Weights of a small image classifier: 77898 training examples.
Rows from expert 4 of block 4, named by matrix and row number. Rows with one number belong to one neuron. Each number is 128 + 24 x the weight over its row's rms, rounded and kept within 0 to 255. All counts start at 0. Numbers have three digits each. After the name is the row's rms in percent of the matrix's.
# up: expert up (model.blocks.4.mlp.up, 8x256x256), inputs 86-171
# down: expert down (model.blocks.4.mlp.down, 8x256x256, transposed), outputs 86-171
up.41 094:098135130135152149151101153120184127147144119131139163130161110133103150137141100137109109123138152097111126138140165142155108144119126130127140110122144125080125111144086129146114142132149078135085121062104140121140143124126135139139094122131134141128142156
up.42 110:133127126119142160122128171143123116142119120108094104152165106143124113147162113154133100163124131123117138134116114154129093121131152096137155113146174137145141079129093115108114153123205117140155144134176113110101155119144130120127157106131082154123149146
up.43 116:152107151161096175117116117113122118128143149168093125134128125119132088090183116085127149132113127115122118138147130099120098173110100104102101113137116131141137170158131131134104117131104136127180098127117131140122192115127204137115107121097114119135074142
up.44 107:112096114155167099120125125127130100150105145135178148111133140107149114090166119139123159144145144146095163111137148119122121127110137159161137123103147182082100157132129091129138114139095151121135125090163157102158109118134125119107098188109121117161094103
up.45 083:117191115117130131106167147107153143107144113136104134126140090112123145195154086145126139126120158112126124119104156087091086153113099135090157138133132113130143099128127073111143106151129110135109167160127131094154103115097108091127113122108145130116108134
up.46 092:152095185108147162104148105150139166118144106119123153142086126109101143131133123121149116102152113116122109098154124128146149084137146119161112102125118134101131121167159118101110103141111122094147145160125125164126165100130107125118104167138177142107160121
up.47 106:176132130117092108116149104118120120142109151164099142172141075094140159164093106134146083085091137125125110114137150121148108158113125139157114130138112115125146177102083124101112097118135097126113125145152131130094167118088193126130119166113182133139153179
up.48 107:143099134134181074144144102137131119104148111184121133135163131115138108080107115154111120143165133141150165151128124094142112139112114152156127145134173119136143137166119143137127149161120139130090130103133159141142163133124135159075129092078158112132139130
up.49 100:121132122146086158120135099131169140093158101159153118152133123151116170143114132137134150096149111133172139177124122155155146112133102151131124121137119119136110146109163115102101166133102159124183130134100166173125100139132115097144119145127166156139149167
up.50 099:152131134116111125103143127139132141113153128141166124150109100147169143106082121116123132134127091164183132184113127144117120167144140104125099170128158125170095122128125073149098143101155139169113105127189134111170105109131093107114050125167093152141105107
up.51 095:150125147101143169160147105152153144095102120165134132142092141096146124206146111126095134174147091123113129146119153152113135173120131136160150132091147133130141097142150155108077148175130168109115101122144124155083112157165095149111146147166106135120150103
up.52 099:145112159145101085089108092089115134127145110159117111098103119104103150124090123174126131133141127137130122110121139119160157133112114078169143143099133135155145151156085162079101139108134114051134175115121110050088140114118119096120123098116107114122125137
up.53 113:096176150124104100143111076149129147150133125102141160127112111155147139163182097119112138138160126166123091124134114135122124144100123153142148194081108166134088134115099133122119111133118122089113120108090153159125147119131141144126100164103114124137115116
up.54 098:104135112179106140112124089109077077118139154159122135094126103127143107106125081093144148130117101085149144113113079152131097129113105146163115134140080140127162142094111130146133087107108087118145124133100120140107130131143178102147128112158131153135133185
up.55 100:155100099131155088134165097114147081164116144125144128086154120103127140111104143086080158119126133102123101115141162093097113112134159140112106145130139136123129107118121125097172098092143163123111131103157105177093116117156111149128100168089145149143125109
up.56 091:137093136161112174107113100169113130123133123093133111118096138135123113165139143073113105103142127134164109133094164098084101126098115150130134063110114120133132118070143110120129108088131148149126094125134137157107139103132142102126107102114179116099120131
up.57 093:102149169104126118103152118113119131114124119093095115129163160111159096103090116120094152117131123135093150098131142157094118132133102107128168149087148118126108112155149137138088183127134144117111126115186109123150112134189133132119129115079149137122163117
up.58 094:126121139113098123130125136118168113148142108130135152138111176102091098117159081135102110151112133125143121133166130148134102172139118178157105152121120136109123091092114115096155141121139124156141119118113198083142165128084131133088106139124109087133116116
up.59 118:139122127141145115116114127139146146110123064107137107111099145132130148138149141154087137128087126169137105100133126152079129126127135097123131110130123137115173149140131114125133147138128117172095136120136131160142168149122158126114135142118145124150109132
up.60 109:191110135120170190133119106145096123148115153121094129097112125076137120171107147145124156153124126159119131121128158122111139125106109105184138100113159072100164135140092173140091123118147191154162137151131093151154138123125120130098151099147118133115096079
up.61 097:127152116107120155128113119148121127136155144081136109132082153156154179201090137080152124164162123157130158093094138080141146097096116166161147127160153158106153130132128097145125116142122124149128141089133143132099087090138132150110143098138123138123091106
up.62 112:141117119140143069139155114108137141091122092122119141155132127130112061136121152142128153090156140143111144152086151136187141124138084142114188117108155133130115150093106140125135118099104136164125106119104120146111137153122151136140130126128132159125169128
up.63 099:129120133109138147158125160100151127144097100101097137111065139124129178144140137147090114143082141121160090117143123144146132118113140106159122086135129123146141094085147151122128136144103131154131156130182129115170121101103147103141124146157111158150121116
up.64 110:137116182121084079118119116149135122155141097174141096124126116098141136090120146122130125108114109150172128154082148111101155128119115158145096155121164141143120099127120161094099091163111099130101173133130139144068125106131147131124139098120136119138168093
up.65 106:132153158102157154144136169125149143161150133118149124130103104126106147135155100062106117097131111129199136114164138100131111151104124141134129160140136120118128127138141128137138138134102139084148163163173101142139152082079104122139149154150129101094133156
up.66 096:145189157086138126132142162136137075130106127115095110142153149148087118146105128151147123159147101100095121122149140161142137130110114123129102119112124147143136144132082113105132149152148171121110137160101114133157143140141114118109097151116171112148119164
up.67 099:102144151159160108112152114145135098138142099157125149134124163115104118121128141138094160160176152134140146109168145132134134070104142112164129134120161124047084133127126137177089124142139131153089100087119112140107169146140099140116119102086129158142135150
up.68 119:151110156107131163112115119123131109110163142132138108104138173110161109136120121127153078131116119129126135122119115135135114137115119131094139136128144130139165164158123120122090160126107133156128163108133100068133064069118134126118120188144090130160129142
up.69 103:098146114136140151109114137162125149136127112133145152144135123120137121111096133125109136116125141139169153084137101119107159128104190101134122101145162102135104136120115160124136122127119138167136133114130114145114084117143128157114135120180136178122166106
up.70 099:122115117150147096099148100121152150088153141124141093124162091122132125148125143126152156129152112131160101144132129155125141152106150134144168175163179137094137134136122150126106116130125136156119077118144146137100158081168136154158091109118177097123091140
up.71 100:153189145136109119096116093144123121118116119123125178126120104131131130166138118093095105120132110125130120142154108146125143109097154103118130131134107131140157105150156138115194106158120108088108125111117169132137147148137125127125140130143150123140146103
up.72 105:188113101081132111079152132127114146136153158120136124118081125141129110132153111133126117086144121133095136159118172143172078137104160134124145103107156143107116112114158097127122101161159134155110136106118105103133056153159120095105147133123127117179159118
up.73 103:081112075119125160108125162122144108171115104077110133164152115151133124170133163115126140139155143117098136099109146145111144140127122113098147152156095122121133129116124121126085147179141099113118126125116135119140116178119139032131191110096107092109127189
up.74 098:111156143116093110138131140151121112176154149144132131161104131171151141116136086058140117133099088149113172147120138123118097101117165153168142117164162132112127151133158122101117141115119125144144161135114065135105121128154091113081127140165111099184108171
up.75 098:129154169157100173108112149103097143104094143146118127153126123106131143126126160133072134098156091125148138115111166111134158146143162152109177146104160089157109084158145101110131125106135100139124082133133096168132092107133147103127087149162117111140089126
up.76 105:151131117113167171157081109093139133090147178119149082088104112176148126136137138106098096137138094136112098101111161188131099156116122116129098154141112105153115129128142127134098161110140165081112136080116078167124098156142177135158146122134132137127079130
up.77 092:146108163120138117171112191106125114138062118156117110109175106122124137161100131107139094134137117137131095140149145162132079118188088146139131173106141105111067143129126131157094122095134158092135123146080168120123135127149120152132081108115098134141167124
up.78 098:167147131138128151133109135157142106125130144142123073146131189121125132116127116122143179135151119140101059155104115130128075086134125148152135152172134090127152159144084161190136148086143140166111118146144130163139118125086095143121136121131143170133142135
up.79 094:117159086103168134074120119124157128114120129139127150104145175150154086096128113114131148174107114097109125100136101130118135107105126120133140152152089114085150106095162151133102131103054132115085164168135106113110102141123126149094099095160117081146126159
up.80 096:128153079112124132109168132126084144146099121113159170117142139130125167121111126123118151064129168134143168114134144110137165120121101106130097147140102123185107154142143100146125131094097112108151149093161185127146160130139126084134140113137124151121152112
up.81 104:107098113109154118124124145158129129158099136141134097134107129111100139128141125177153120096106100141116090112140164123106144168149163114115155136120060167094135147109092122108144151114130107109160114078146135150142121118147111128142111119122160153130141094
up.82 104:142099130109139141119178135155109135137109096160091129154101073142149113149113138126130145117117182126115116097153118160118134096132112120128159151130126169120095125135130110106127156114141101149132124145120111086118101144160146128145164091144124097155116092
up.83 087:158091150129136126093167127092126157125156140100109141130122145141181158155104174137143124100125105123125101113138132084174150095107130130164097128108092078132097105190146116105088124142078131135155123133157151142109128103118121125113133152125121199107134107
up.84 093:160134058145144174082119137106162095151138095136150138133139118107132163147127147104136117130117118183103126144108128138145138124146124120164112122130101086104118133169126106106150119084108128143099117107113146123138143125106126148133099160144125108169102140
up.85 116:127172150135165131150154156144137144105150118140101124140118156130143090138069066151106148138146100138141136140093121152137164134108117080117082155140128153164120126127128139108125145086169126130121157134137135097073158128149170173135146111092125141097136090
up.86 101:106118134137161159110139079105112137119132116104112126144123163149160107090108154121127123097152120152141110140151160104152142084144084131117181157158163120106151173185163109117127127118118122139112164091130197111131135136127140151120074116138118183123159161
up.87 094:182147122111129128164193116136113121119151104128104170148124123114114156108110149104132150149098169093164115140164125131073091118081124074144092141101122151139130126115157094084131125157109145123107137143112082112118121127145136088137140164094143137145130082
up.88 102:137109091113123144133106124121090133133164152107157114125117123118128135142122145167137134132138091116137160123096159144096081166152142158125118156156097102135136157145106149142142134177149102142131158115128104115130143141128136083139134105165164115135119123
up.89 077:119131150081131152164108133162156143094109121124100139111101127175142148117128119152125144162111143166085108171127146121087126107107126176137146100165135138098163139168056117131132115113177158150117125113134089113081141147140139137141143185184128111100084139
up.90 108:142102164092115142145136093159122100097121063149163135160107093118150151116143112087171119144126119147102154161093115096135131128080129098133143107159118147146149129156135130123121134153100138125102097119125185136159138096110135148117123087120098131138121121
up.91 092:149130135143095139094124099104148101144125092106125107112107140089138138129145134112125132136153165113171108111110155158135144118108069130118120107160141124138113102111151164125182104139082191155147108127152174144137106106117153144095131108108133138126114120
up.92 100:130154130127157106122106151131089090146147156070135117101132145114127162133101147127102133096145138168124176154134146142124108129145145160120186110157096105104177142161149121158153152130136134137160139146160105133104179109114155138154113177105201129107118111
up.93 128:121127140111134122105117084138138089154115149094148070122098090122101151132102162119133099126093102100128118104158157132093124099097135102120073167108128098145106104192137091122143162176124169114100155127160139142168141146125123124128150099145119103111127153
up.94 091:087106097098180185114093134106141141136124137106103107153147118107123136116108180137136096131141134119136103136106113131176100148103126105115118129117149106109120132169149106149136137120135122126137151170083124122126163115136145137118103117166099159096079112
up.95 100:115124109160128099164158132133130101104082128141125141136100102124117110136111129143120143124166151129100129138089137096164120074110113178127160115115124149141159176112155144110098132084125155135146130121131174118100127120092093161129144105144129065105168136
up.96 101:165124114123085110094125131118128142105151113117111085130106158166072126113146153088155139106121116094112139157075119108087103097105096165142121123102136096145146142132092148100122119116103113143125133100152116124130123145082137097136133142126159106164094158
up.97 099:101117145129168130113131060120125146142166128147111137128113068109150167139099133150129128125160123112147081117132153147116108161140110165163118129132138129083156168101117149147131112117122127106136126113082203140104153124131080128127065127177145183171125150
up.98 101:135152152143102131134124137111157126127105118155143174171120156161145149159121148143115118180126089137118204152100109163108150145116154146126136112142129098091129147110136134153076180157125107111123132114151132128117128124173125119113135148119138131122131138
up.99 092:128126128162141162100137133125141108106170125143117151134112138094153137076133146121152127102133151146126151137101106128099111081136084118125160148131134137123160144117152131134151154171137114160157121105136171111101116148077127100116151154137109119139082142
up.100 094:144127059144167165122071111127115154134140130104120138112109082126144071101120134151105101120124133133134135140122136147110092136109105158153110144137163153150159127136108116123136150070142119181126139095146125100172156106112112121176087082151118127145137130
up.101 094:170127150108122155158126095081109113132147169110128138130117078151105135111142072155162118119142135168115123144088144138146094105148099129160092137171143132133104117149076136139114164145119124084117105132165124124081104144147149127102170115089126131182098151
up.102 086:172142151120134169149137103118103115114135129095138132155186122128107107133119148146106108111141084119200141132124136151161168129086148156120139146170118170094145169175134114149136088128122157158136141126170159132114089095102181112140197103135130106165096099
up.103 083:163094143099127135125120114100165122147125121111070178142121121152191128140139125130116126139127161156135137132111100140168135121127095129121158130143112139119184153133131150118124082136145130147099133134100130146181151120105120137096104125142105113104152120
up.104 123:151123101094154075107105150150148125135118171090148170124128145116147088147110098125091155122150140141123150193153116103116132150096151120087110116139112084119135137148087120140108137147144115144165151114121149107108138129100125116083109144148135112113157149
up.105 095:101170117096130133088163173179108113173142117123142114128155096156094109089140119126167112117149158119133124152148128139146160127163121163154151125112157164117119142130135107095166134125138102117141111116090134150107162150134149113155107108145081166087095150
up.106 090:141127122140127171115117130119113161110167156144139106111127155124116113157108127092143138117106135142139103120074126103084139092098102107134132130090147184142115161087182131125118134160104122093126149115130099108110123126093134148097140108143127117079125091
up.107 107:150142132109116132077143099158135164101134163169123131115164114124114131123128136142149132130142132109133151157113102084194104115125145130139119155117111144162112138134095141108138157161122140108057151101120116103107108133152096118180138123193142136154171149
up.108 095:157123123098160141107114162138093139146118161097131134122152119100076136082112143099114124131106122148127091141163139135137107162092126164116111142128061132128114153127121081097148102177100157144105143152114132127132125153126146127128139101082115141133136099
up.109 090:129123149103134146143117143128188141124119134096157144156108085144160117091103107077112144118107133119121163150171118147174123126070130070125128151136101094154126101160139146071167136134117121091125092100173107081162122118154152143101148113122188094080155124
up.110 097:079178146099131123117178116129151102094083128125133152071119112116124121124146078137106140094132159134105100154092089098088137125120134122139142122115124107134111139164154142138132153103097154149151130116142132158127130114130110129092138145135120137101141111
up.111 093:163118120118126177112170134107137186143143139150132099107133148147153159139150100124121157167087111100097131098145179116131110135106165110130103137127156144139123120121116128114136116135090095097111139100102126103142140123165160132114112105171121111111104111
up.112 102:146115098089132157152090113130136094172150097107148148091122128094117136109126120122120118091099101135114140131133096149122125141131162089124129159058063147117137139173129115114109111164151109127132135099149120142128162147123173095126143166144165122141146128
up.113 095:143110122151132113156140094139135139135108177127102145153147095111105143115142121084091151150142113126124173080124091117100100146092095110138118151115126134123114128116092141096100152142145129101116137160111143103114097117090142185113122168125186116102145098
up.114 095:163163128125150157120126117139148141144111145186123136135122138160134125149154149123122117142096088102129130127111154134108100098126114117109155150143103091103112082149134168165135103095117112132123105101083138108132111110075145140135130147165128099135141123
up.115 095:137125093122151146100140125106126121105122160149111138077126103134098128149127163142153136078128097118162102186135159142093128073164102153111118118135134142112166105134115115135129092119117084129100152146152121150108125102134119160128131111164132134159168136
up.116 083:150167129116144124114147079159140158119143111127159086073156125106143128105106104143113128132128116123139128110170133135166111121152158127140107159129127143164122134134114123125098103171151152118091105138100096167125121142128115143122139100155093145136122126
down.41 093:134134134147078133118093107146113129136139168134094141132084162135131171101138167120130166114137110121125145111135122116125156132084157143088160109146127158145164115120142100094117134083126100114136117124167173093171107106169139141162155126142095101138133107
down.42 108:136137143150137136140121104106072112144108151123141132132097120139119139122118177125140158120137145123129142153100157113106080122165143147141132198146114113098126143152130114141161174063062147130109115126089112133154140117144113152122118142128109099130119120
down.43 109:108146110112111134111141127157078115180170082087157148131138171132124150157141128101110137094123154137106148140147116134120093155118120121118099187126110100147130164144125170118169107127108104110186122172138083105113111125130119126109120127165130151116155116
down.44 102:125139119139118147120109154132140138114117105143128154128106085155131164135120121142161135132129116093123109163167121115082149142124113059136104143121130125134130140159177109127093132117085155155134113143145106147145138130138142142148130115128109093110124160
down.45 074:111083095114140148129175090134157147164168098102126141135147131132102114138155165129153149089138121147110142138116087106140172113117139121124106129143191139149127127137132134113122141090135119094128115132154123088135121133141165142141154109168094095133128122
down.46 100:137156145147129180166141142131152139067151134151133144128128154143138124157145096105134121135107115119139109143092102116069142140127129159119142123138146171149112184129125138149123128133091151128124102133120092118139146117127150139134149128120123155124099110
down.47 103:122107139123139174148124127169091152144122106138140148141121122137145096080120128097152173187116116133120102129151133136120138149095128053127139147089118143123101162152131170087136189148132145143087106138137174133128147150104164108113135113115151089122104153
down.48 112:112131152146136123115125173126103140106112113112155136111132115153144114117164128109117125146135097155111108107105134136078150092094106148123158175102127102113076098138155114158164122179129136167162103123115117119113135090120110113163106142157124134164099110
down.49 107:153197152118159089184135134073145112130119152112122147125160110113131111124158153133146140112114170159145114123154122140135115133113123130157126145093135130146163089136128155085155075112155130117125128115160131111122094112121174148125136101122136153112139075
down.50 104:132153115166139103134158103136148171196131149117118101100129139123147103122151146124136119137151175117127120129155098110137113117133106098114137132103128132128123143126137143072106129144124104105142099091098112116096111150083121182157178142111117138124152196
down.51 093:130119141145107147086149138122105091184135114170138117108119098129116117098146135135135114165103132092156164116077129115135144125143150130147101108149107114128123109131144087149158137121127137136166117133080179127138142152148141121153096119119141114119130124
down.52 099:099118136158161140187136111109114096099130148106146109085130121162142123134123136120148116107090150175147088072153134177122137152092122117104147144110153112129096127118123104084131137106128126149091103123116139167128122115135127158125134131129087155113138117
down.53 118:123094150160163149119117111120070110105122089153121122149123127113116112096112151115099139139165123105164132142079120081103139149115097130090112097153162136119148133131163109172122128152144165109131123086169156165080134110139133133118117165140134135161102153
down.54 094:086094136078140126137153127108126120130107121085162153102113149134106151134127172152116130118164136151113164136152151088124145140140120110138163080126126127119105105161105131085093119175124107158097113125161104107147094139112109134140110162114113098113175143
down.55 099:105143111159090118102106131145090146077136129144107101139094107125147112153171149097160133140145133115128124131138093120138113158158151103137156125148096126109138117106139109127112130158081142143127135091158087115102117119133109097146145064152116097079148163
down.56 083:165146081134151100133132129068129110131143106145152101153138112071170119116129156153158115164133115151136132086116102154166141105148136136156119136130078155118114109149091149158168147152186108149153102151101125142130108149126129121120133135141096128139081097
down.57 086:102166093133154128126093115111121133143137148137142080104134153146136152115174144114175120138167095082154090140103161152156138114108119129098123100122113134126138107147130117100156125133130132104182157107097168154132164147091099109122146135154141099161099148
down.58 084:114122110100137160101125130122095140142102163106112149084073096099147144128151153165129149142133126171114150140151146146072144134091152109136126119138107144137096163135190143190119145137122136115102122118122128159146112147132145117134137105151133148123137179
down.59 112:139146133145107157145123138107095127153113119128192118144126129119136140089133146104127106152110141087125162154117127137132128110125096149117112116118140104131096158157111130117182105137124124102174120154129172154136140102133072097117086096119101128095178147
down.60 106:147102136169084117173159135127152135119130114131161129103128135141145122123101142157105131127118086067115146100113104176107127133113138139122121142130141156122118105122097125148143126158138108114145151060131175118133149129128135151136095145110151143107120147
down.61 102:128132062128122096154081137145110130133148134114115145114134104132115150111118144154128159135154133095110118135113132135100128117096155087117146105117118124150080113124115111118125090159135068101132144139116127137112090103129132168103127190114120138156109141
down.62 108:119196123100115185117145097146106128141105125117121140078159125121135109155099117139082101081149134099154130114183133173135122165138123112115102136158131093143156128158113137115119102173143111082111156131114099115135114133114129138126124118152148145125130136
down.63 096:158110166145138122167110117155135160058155162172140149114128125082139083130124108201098169103092125153118158123107120124138118151135097122139121148156100122133114149088116116164099102125120139087122137154109174153148138136139121139177127084089138131130135111
down.64 117:133161096121175124174100151148098105107140115125137153143135120086114139130103125112129095118119108147098102131122109122120133131139150159128167111133087085126113151164109145195173171127132159121125115139123174117144156131144116112163106150147080119134131136
down.65 113:149089087117141105095124100133095139143094121126087103140123197132141110148128086134126146118173146138123144120116142145155165104148138149117138101190147114168146138126155104133130142166103150135163143108142149135145135136129166127128133117119092095101133093
down.66 101:111142159189114153149159160146133153137148156110149120143132120122124132120134148113107133103105129148106165126132150120142149100110103151122148183136100081082144148137148112115090094119136111127123132141108136144126107103156122081122168141178101121101113155
down.67 111:138144119165105177151130143144138141142127130134116131129133135161145137126158097110122122148115087133150117141130142128119124099088114149125123146113133143149136141140121191113153152147143109087134127136152131159127136129155143114095134128117124143106186098
down.68 113:138128114170083105114119143134121126170125112131116121141120118146165169182110145159119143120118152156164123149068109106081136133158129161157099124102154103138175109090114146142118132135115140122123147126118126128123110127117134119182081131140137158147125166
down.69 105:092151167102128109133163127077104137129091101150166131167141150160081136107126164065158144158127059117139106145139155101145122142117125123137146160151122113147114096074153107151104104160158146107136100150104120166121127163118184130130161158049131129130132125
down.70 104:124127097106161105131123115098138137112114108122106103147115173142129108135134136145091114159105161098176119085099148102114082132139104160115147097140164119147141125135108175160121144093130126062090138130096127171114121138148119141079138137165072088126125121
down.71 105:145094147080108114133162143109148163150139126147139088111146121134122143125141110132116124097134121141127135099096148111128139151124095171131113136130123135125114146137124146140087117104146103129084121144113133107135131097119127125143131142183130095141162171
down.72 105:080137089163096152116117122131159096092109142172116142141164085104100136125112107131130141133139144102161123101120143086124168128092136099085126126098151136153106116159120082144089162141143123117081101158098173158147160177105121115153091127107137122140168108
down.73 096:146161151125133118156164139132119159111123114169175140130112157146122137052131113143124146109095125134166145124127105135148140116148107151127115106130147137157100126135127137146121121059107153110114108122111140081102129132137122205127081156146151088149146103
down.74 099:134145130136100124125111084122143123120171078152114137150126110131164150167146101124123139083178109104113065120135119147095144190136142174099170114136099094155132143160120109166077143151120100155159140116147117137136089142080102127142134138119147128091110115
down.75 092:099125115123165092127077071120119099115150144082096107154120150129143094139148115157118094171114127124118116128140097112108160163087119105125101130115158134099134114139105128119129151113108119155141126130150126084120103172165161172141131125105149119085145108
down.76 099:088094122163138107158127123128129121139103147118117146117115177090115095109121119145111125122174124112131140090093108115137136110110133170096132135125137137120183137107135104154132124112133128156101123124159136111099093124133111113142117109139160116121105116
down.77 093:142123126128094122122099101102150154120157130100091132149160151158118134104131107146098099162114125113085170156147146133138151121135171136086112136104143151088176102149160182139165103128116093157124100125148148074153138116165111099161126156164140152116151121
down.78 096:104178145122128159111128145138126114161145119118103154115146078126138122130119118127133122135161164073107163107081140121102150129102115144124145145090150174123118127101164130113135138125125112103156110123142146110098174147160123138124110155158109091120118102
down.79 092:129142127123135122127164127100145151128116090120136147143137107120133152125113124129110117097119172090119166088128163107117124145129160146135119101151140141114140121146121101108126109163137155082175132139143239118108135087133144137143130113113117153148144130
down.80 097:122099129137154113196169101111152187155132131116132130141123128125120132121120091127168123125167110137141098125114120151168090138099095180116099164143123111139137146128134114065126107176100103118110110126149087101134108084092122153144088120123164159113113131
down.81 097:146157119127123109122120137086141104153167095142148143144087152140119125141139196103108097118141099103138110118081132114159095103105091142126086110131110090131138103156147126110129095139114174163151105190134168114109117126102143105093109104115093079094133165
down.82 115:119090130121114127165118150120126095124127118094144144118106168119117105154109170095092105112162163146132143181168122126147128151111140138105116078167164140151143172130095148156145103157107153117129121133176103117142160119148123117156141130092128109103174132
down.83 081:111130131161105145118122094102127088137126132108133130120166134111110080097125089142108134127122141135126152136119134138169128128137114120127070132142142145108124158064122164117134118122163132143124107103150109119142121162089130128129149110134146103126113123
down.84 086:090146163153123111172109134153130128118091149131160111117141108146166146118123105117137128147171153085142095089144159094101117153123145128103115138120118128097138133097103136153130117183119098114164112107151168114103083138118142098089155063105155123140125115
down.85 120:134096113175127097122118148144079126131149128114127140177128068137123133133144138095151139138122106152173142139121127120134123159106113196116164133164116140086153141093149112160164104160116112104108130149112123160174112125099124126148133142159129153133126096
down.86 102:095192124080122117077140136096127128113130149124122160132125133101126130158136115140152131117142109090169151123120131115132141134125110151115110170151104100133098136110150152142090116122099103131142156112140115128141153105131081102076132127168143151095146131
down.87 095:096154090121093159114107162140112151103189113134180142136128123197120110131143126162172149129113123183132134119105097115189106098133159150111093155125098137129124126144113115151149132145104122170159129131173144188132137115128109079131153126155147142131090099
down.88 103:138097171123118099126094136139188136094135147131120115147128152127106100068114131109133152146106177113130123159121106145183141083107130097106130102105129121135141100162097122132122167066111155121082138156121116120068126096154169174102091130118144146118149134
down.89 073:110107080119140139118120137122119138171132131138105085132153125079141128119089175131150133114123120132118094067136120148145145190113137127109118115118118103130151157136150145134099134123129108106131138149122177099146108121080155139119190132108093138092161109
down.90 113:127123114154151128141143113132098141140085133127115095123136104116124109113150147159128180119133144071100149157121135125106157139135140148153148167095126130143085142146115083089139112110113153115102102106102121128133128119139092109117148128112143121128137088
down.91 085:143143116106143124103153095153106140126115112136153130167127162077155126114128106151114090147133116136088168122168100130131169149135147134137110117109098176143164128123109110115114086146162114095131110123114133153150145178109116135134190165144126117156134102
down.92 095:115148120097112128164129104119145155109115105151095076187130150153131083149105123106146120108095122120122141118152116126189144140119114105122117125142137126147136081079106086094076109149083097138140147110136130109138179098105127125128115123169100097166182148
down.93 120:142117135118121131180160142135099142147104129127130125146141157094150124105117136149123118087130088149187133142176103132139077179150121165127112083143162133127137114094085182120124108139162092134137112142094147120165147106140095114143108141114176158132135122
down.94 084:128114159160104066140134118150099128103114117152097120082095140152119131098141135136137155189091148132127167099130149105103148104142149157120142152136137120141174146132127179111111129121129093139119104083110080177145098140120097098154139114147131151131159116
down.95 093:105171138144148118080093128133095123093126109096144109153101102174142112103152154125135113127118116142128135091147117181108096148145130117126092175129108130102109131135096108118160171162092126094103136135152132120157129125172152078120142099118127161158114151
down.96 099:129159113128177131162153124107106133119124113115156136151133072155105114113159136148102104134115100140113142105136158170180155093117122133143183133110081163124096079141081140160165139119151085107145161151103147109109086137129118149127122152128183180081140090
down.97 108:119090159121181081138141133132118118092149114145116132133148096151123095104111139096152110161129140143163137147098186136141102162104165130107118110100147096142125151162151157115133157159144099194117123087146113101191124127106143107110136092155106141134123116
down.98 102:101094115155103160130140135171135113107179122151144134081129150143115142130157105174144110124124152065155126160077144082100098113103125136128138130124111098121125102118065122144109096129127112115142115166101138103129154141142108153108100117122142137128148119
down.99 084:089113112125117108114123172122087122167145103152094120135151081156105145183108146126089141134164156112146087118162120141170109125171118148112148119101072124140125079135106134141122081122135172157163143163105188139138136131114151173125136119128165169185137114
down.100 094:163123095148149100095129110155146109089110111110134135131141124125138184144121135090110150141140171140140160176152090134169158106095149104106139109114138123137128095095125133189126133165133092151121128101110138178128101152142123103115142151123123101092131153
down.101 091:133106127115104083141144089144139062138142097127114175176167123087145074119118178135115136096118095102143111157115131162149155141116139166105105163151161111123120162150104090118114120134170080125092176129124175090139090124109117145190147179142148151128160130
down.102 082:156117124092114082086153173124159152129125162124139083106106147120125103130132126115127091132166105126120130160099082136121097107136105122129153128119127121198128129095146110101078138142187121113134107135131168139124115129113106113105099100109168135161113153
down.103 082:119108103103133132129135166112074161120134138127162151118096161122122120139136139098137116101152130144126139122119138136127107154148116140130072161087136135070147081102138087122110089149152087108109087119147190136127096094086118127135157156119101083115149111
down.104 121:135099120119132151129114135115119141156163120191161105101107139141125129081122161113168060135110112099143156113126113108162089138193140117136156120144128123125100087150099101101106130141149123155060101164100098131111120122125131155103103139110136110163109145
down.105 091:094099120139133103161104134123161132106097125117096113150112144114141150117135145113087102142121086164138131106145140116099105147108155147156132158136158100132108077105147162107122173129123148110111142134097141104158127137133108139124176153109157115193166132
down.106 096:115139152158134089125119134112137134086098149115119096148106136111091160155119125128145164134112087147082161129166126164112095139108079132095126116145142139063165111113119165165118106138141135147092143136108140140135098111153123107158140145156153151125155110
down.107 104:120167130170099175113118128080126135171114093086117123112154151155134110132143103092110077117155160094110131086146154149121126148090121115109115107079143142101065151142143134115114148108186118126152151134114169155077148122092132159157130109105111111148157076
down.108 095:147145111151084104127135125108128096124107169150120085137130159136115113109132120159087144105125126132124129161081128109091104106174122110169177167128092123154116131101124119137130117084165133113110112122112161121134174167138105105101102150123154109177139132
down.109 092:128093089095141187174140102100111173180107094096098159155119132115115142140137127167122110092113141117135145101132113085118120138141173158113111062097109145171079132101118112118117151107117131117097134127176152153138127124144121084162120098141104129163120133
down.110 095:145097138146150120137163121136154137139153146097100101146130162118128157139084131112146127139119110138090145099173129154145141130116111129128154128129118132113140125149096121099113130133143121109105124143113134107144166107108130124147129156178090115132117103
down.111 095:143138151105150129139102135144123136170109115108132094083177114133153140174101133139124125086146122158159111090099101137074125156134083129134131092148146076122126151137153127111100207145144134090160099136139149131142118137130150113128148110103085147150123155
down.112 099:161172122152172133112123116148141115135147167107094104119127121179122096162103140101117156139140134181137110125121158179148153114150093115090112118126085096137108127132115118116129130102093134157127126142134148116145095125104130125093064081148127139129113148
down.113 101:087131149088128150067138113076121126123139150138160137142130142140136094087121134126132134125155128118141137128126150119126171087211146137122133135115118096143101174125148099119137106079139140106115137124167142079124165104140132114134133179176141155130153132
down.114 095:104107124111132143072151133113153147094138115153121131110147127082134112123134129090168103154177155125163127139150105157079116118183141163134145115116113077140137163142138152155145147110146127105110123141109127127139150101170142093106096153123124166096141155
down.115 089:156153119137104117137151100085148130143120079116153130169130139100086092123116080150143152179153151148079114090124129143167093153122123094151136139115084124135092123109144154076124128129149167125080099136088134116131163133094177087166117122138131121098077090
down.116 087:084142116167111128174141112132125139138137132088095135120155134118147152140146144143123129124136105090127089124108116109125113147140146148146146102097124117102104111163187127127131143117137163147113170113175138156144097162099107114151144151095154115079105132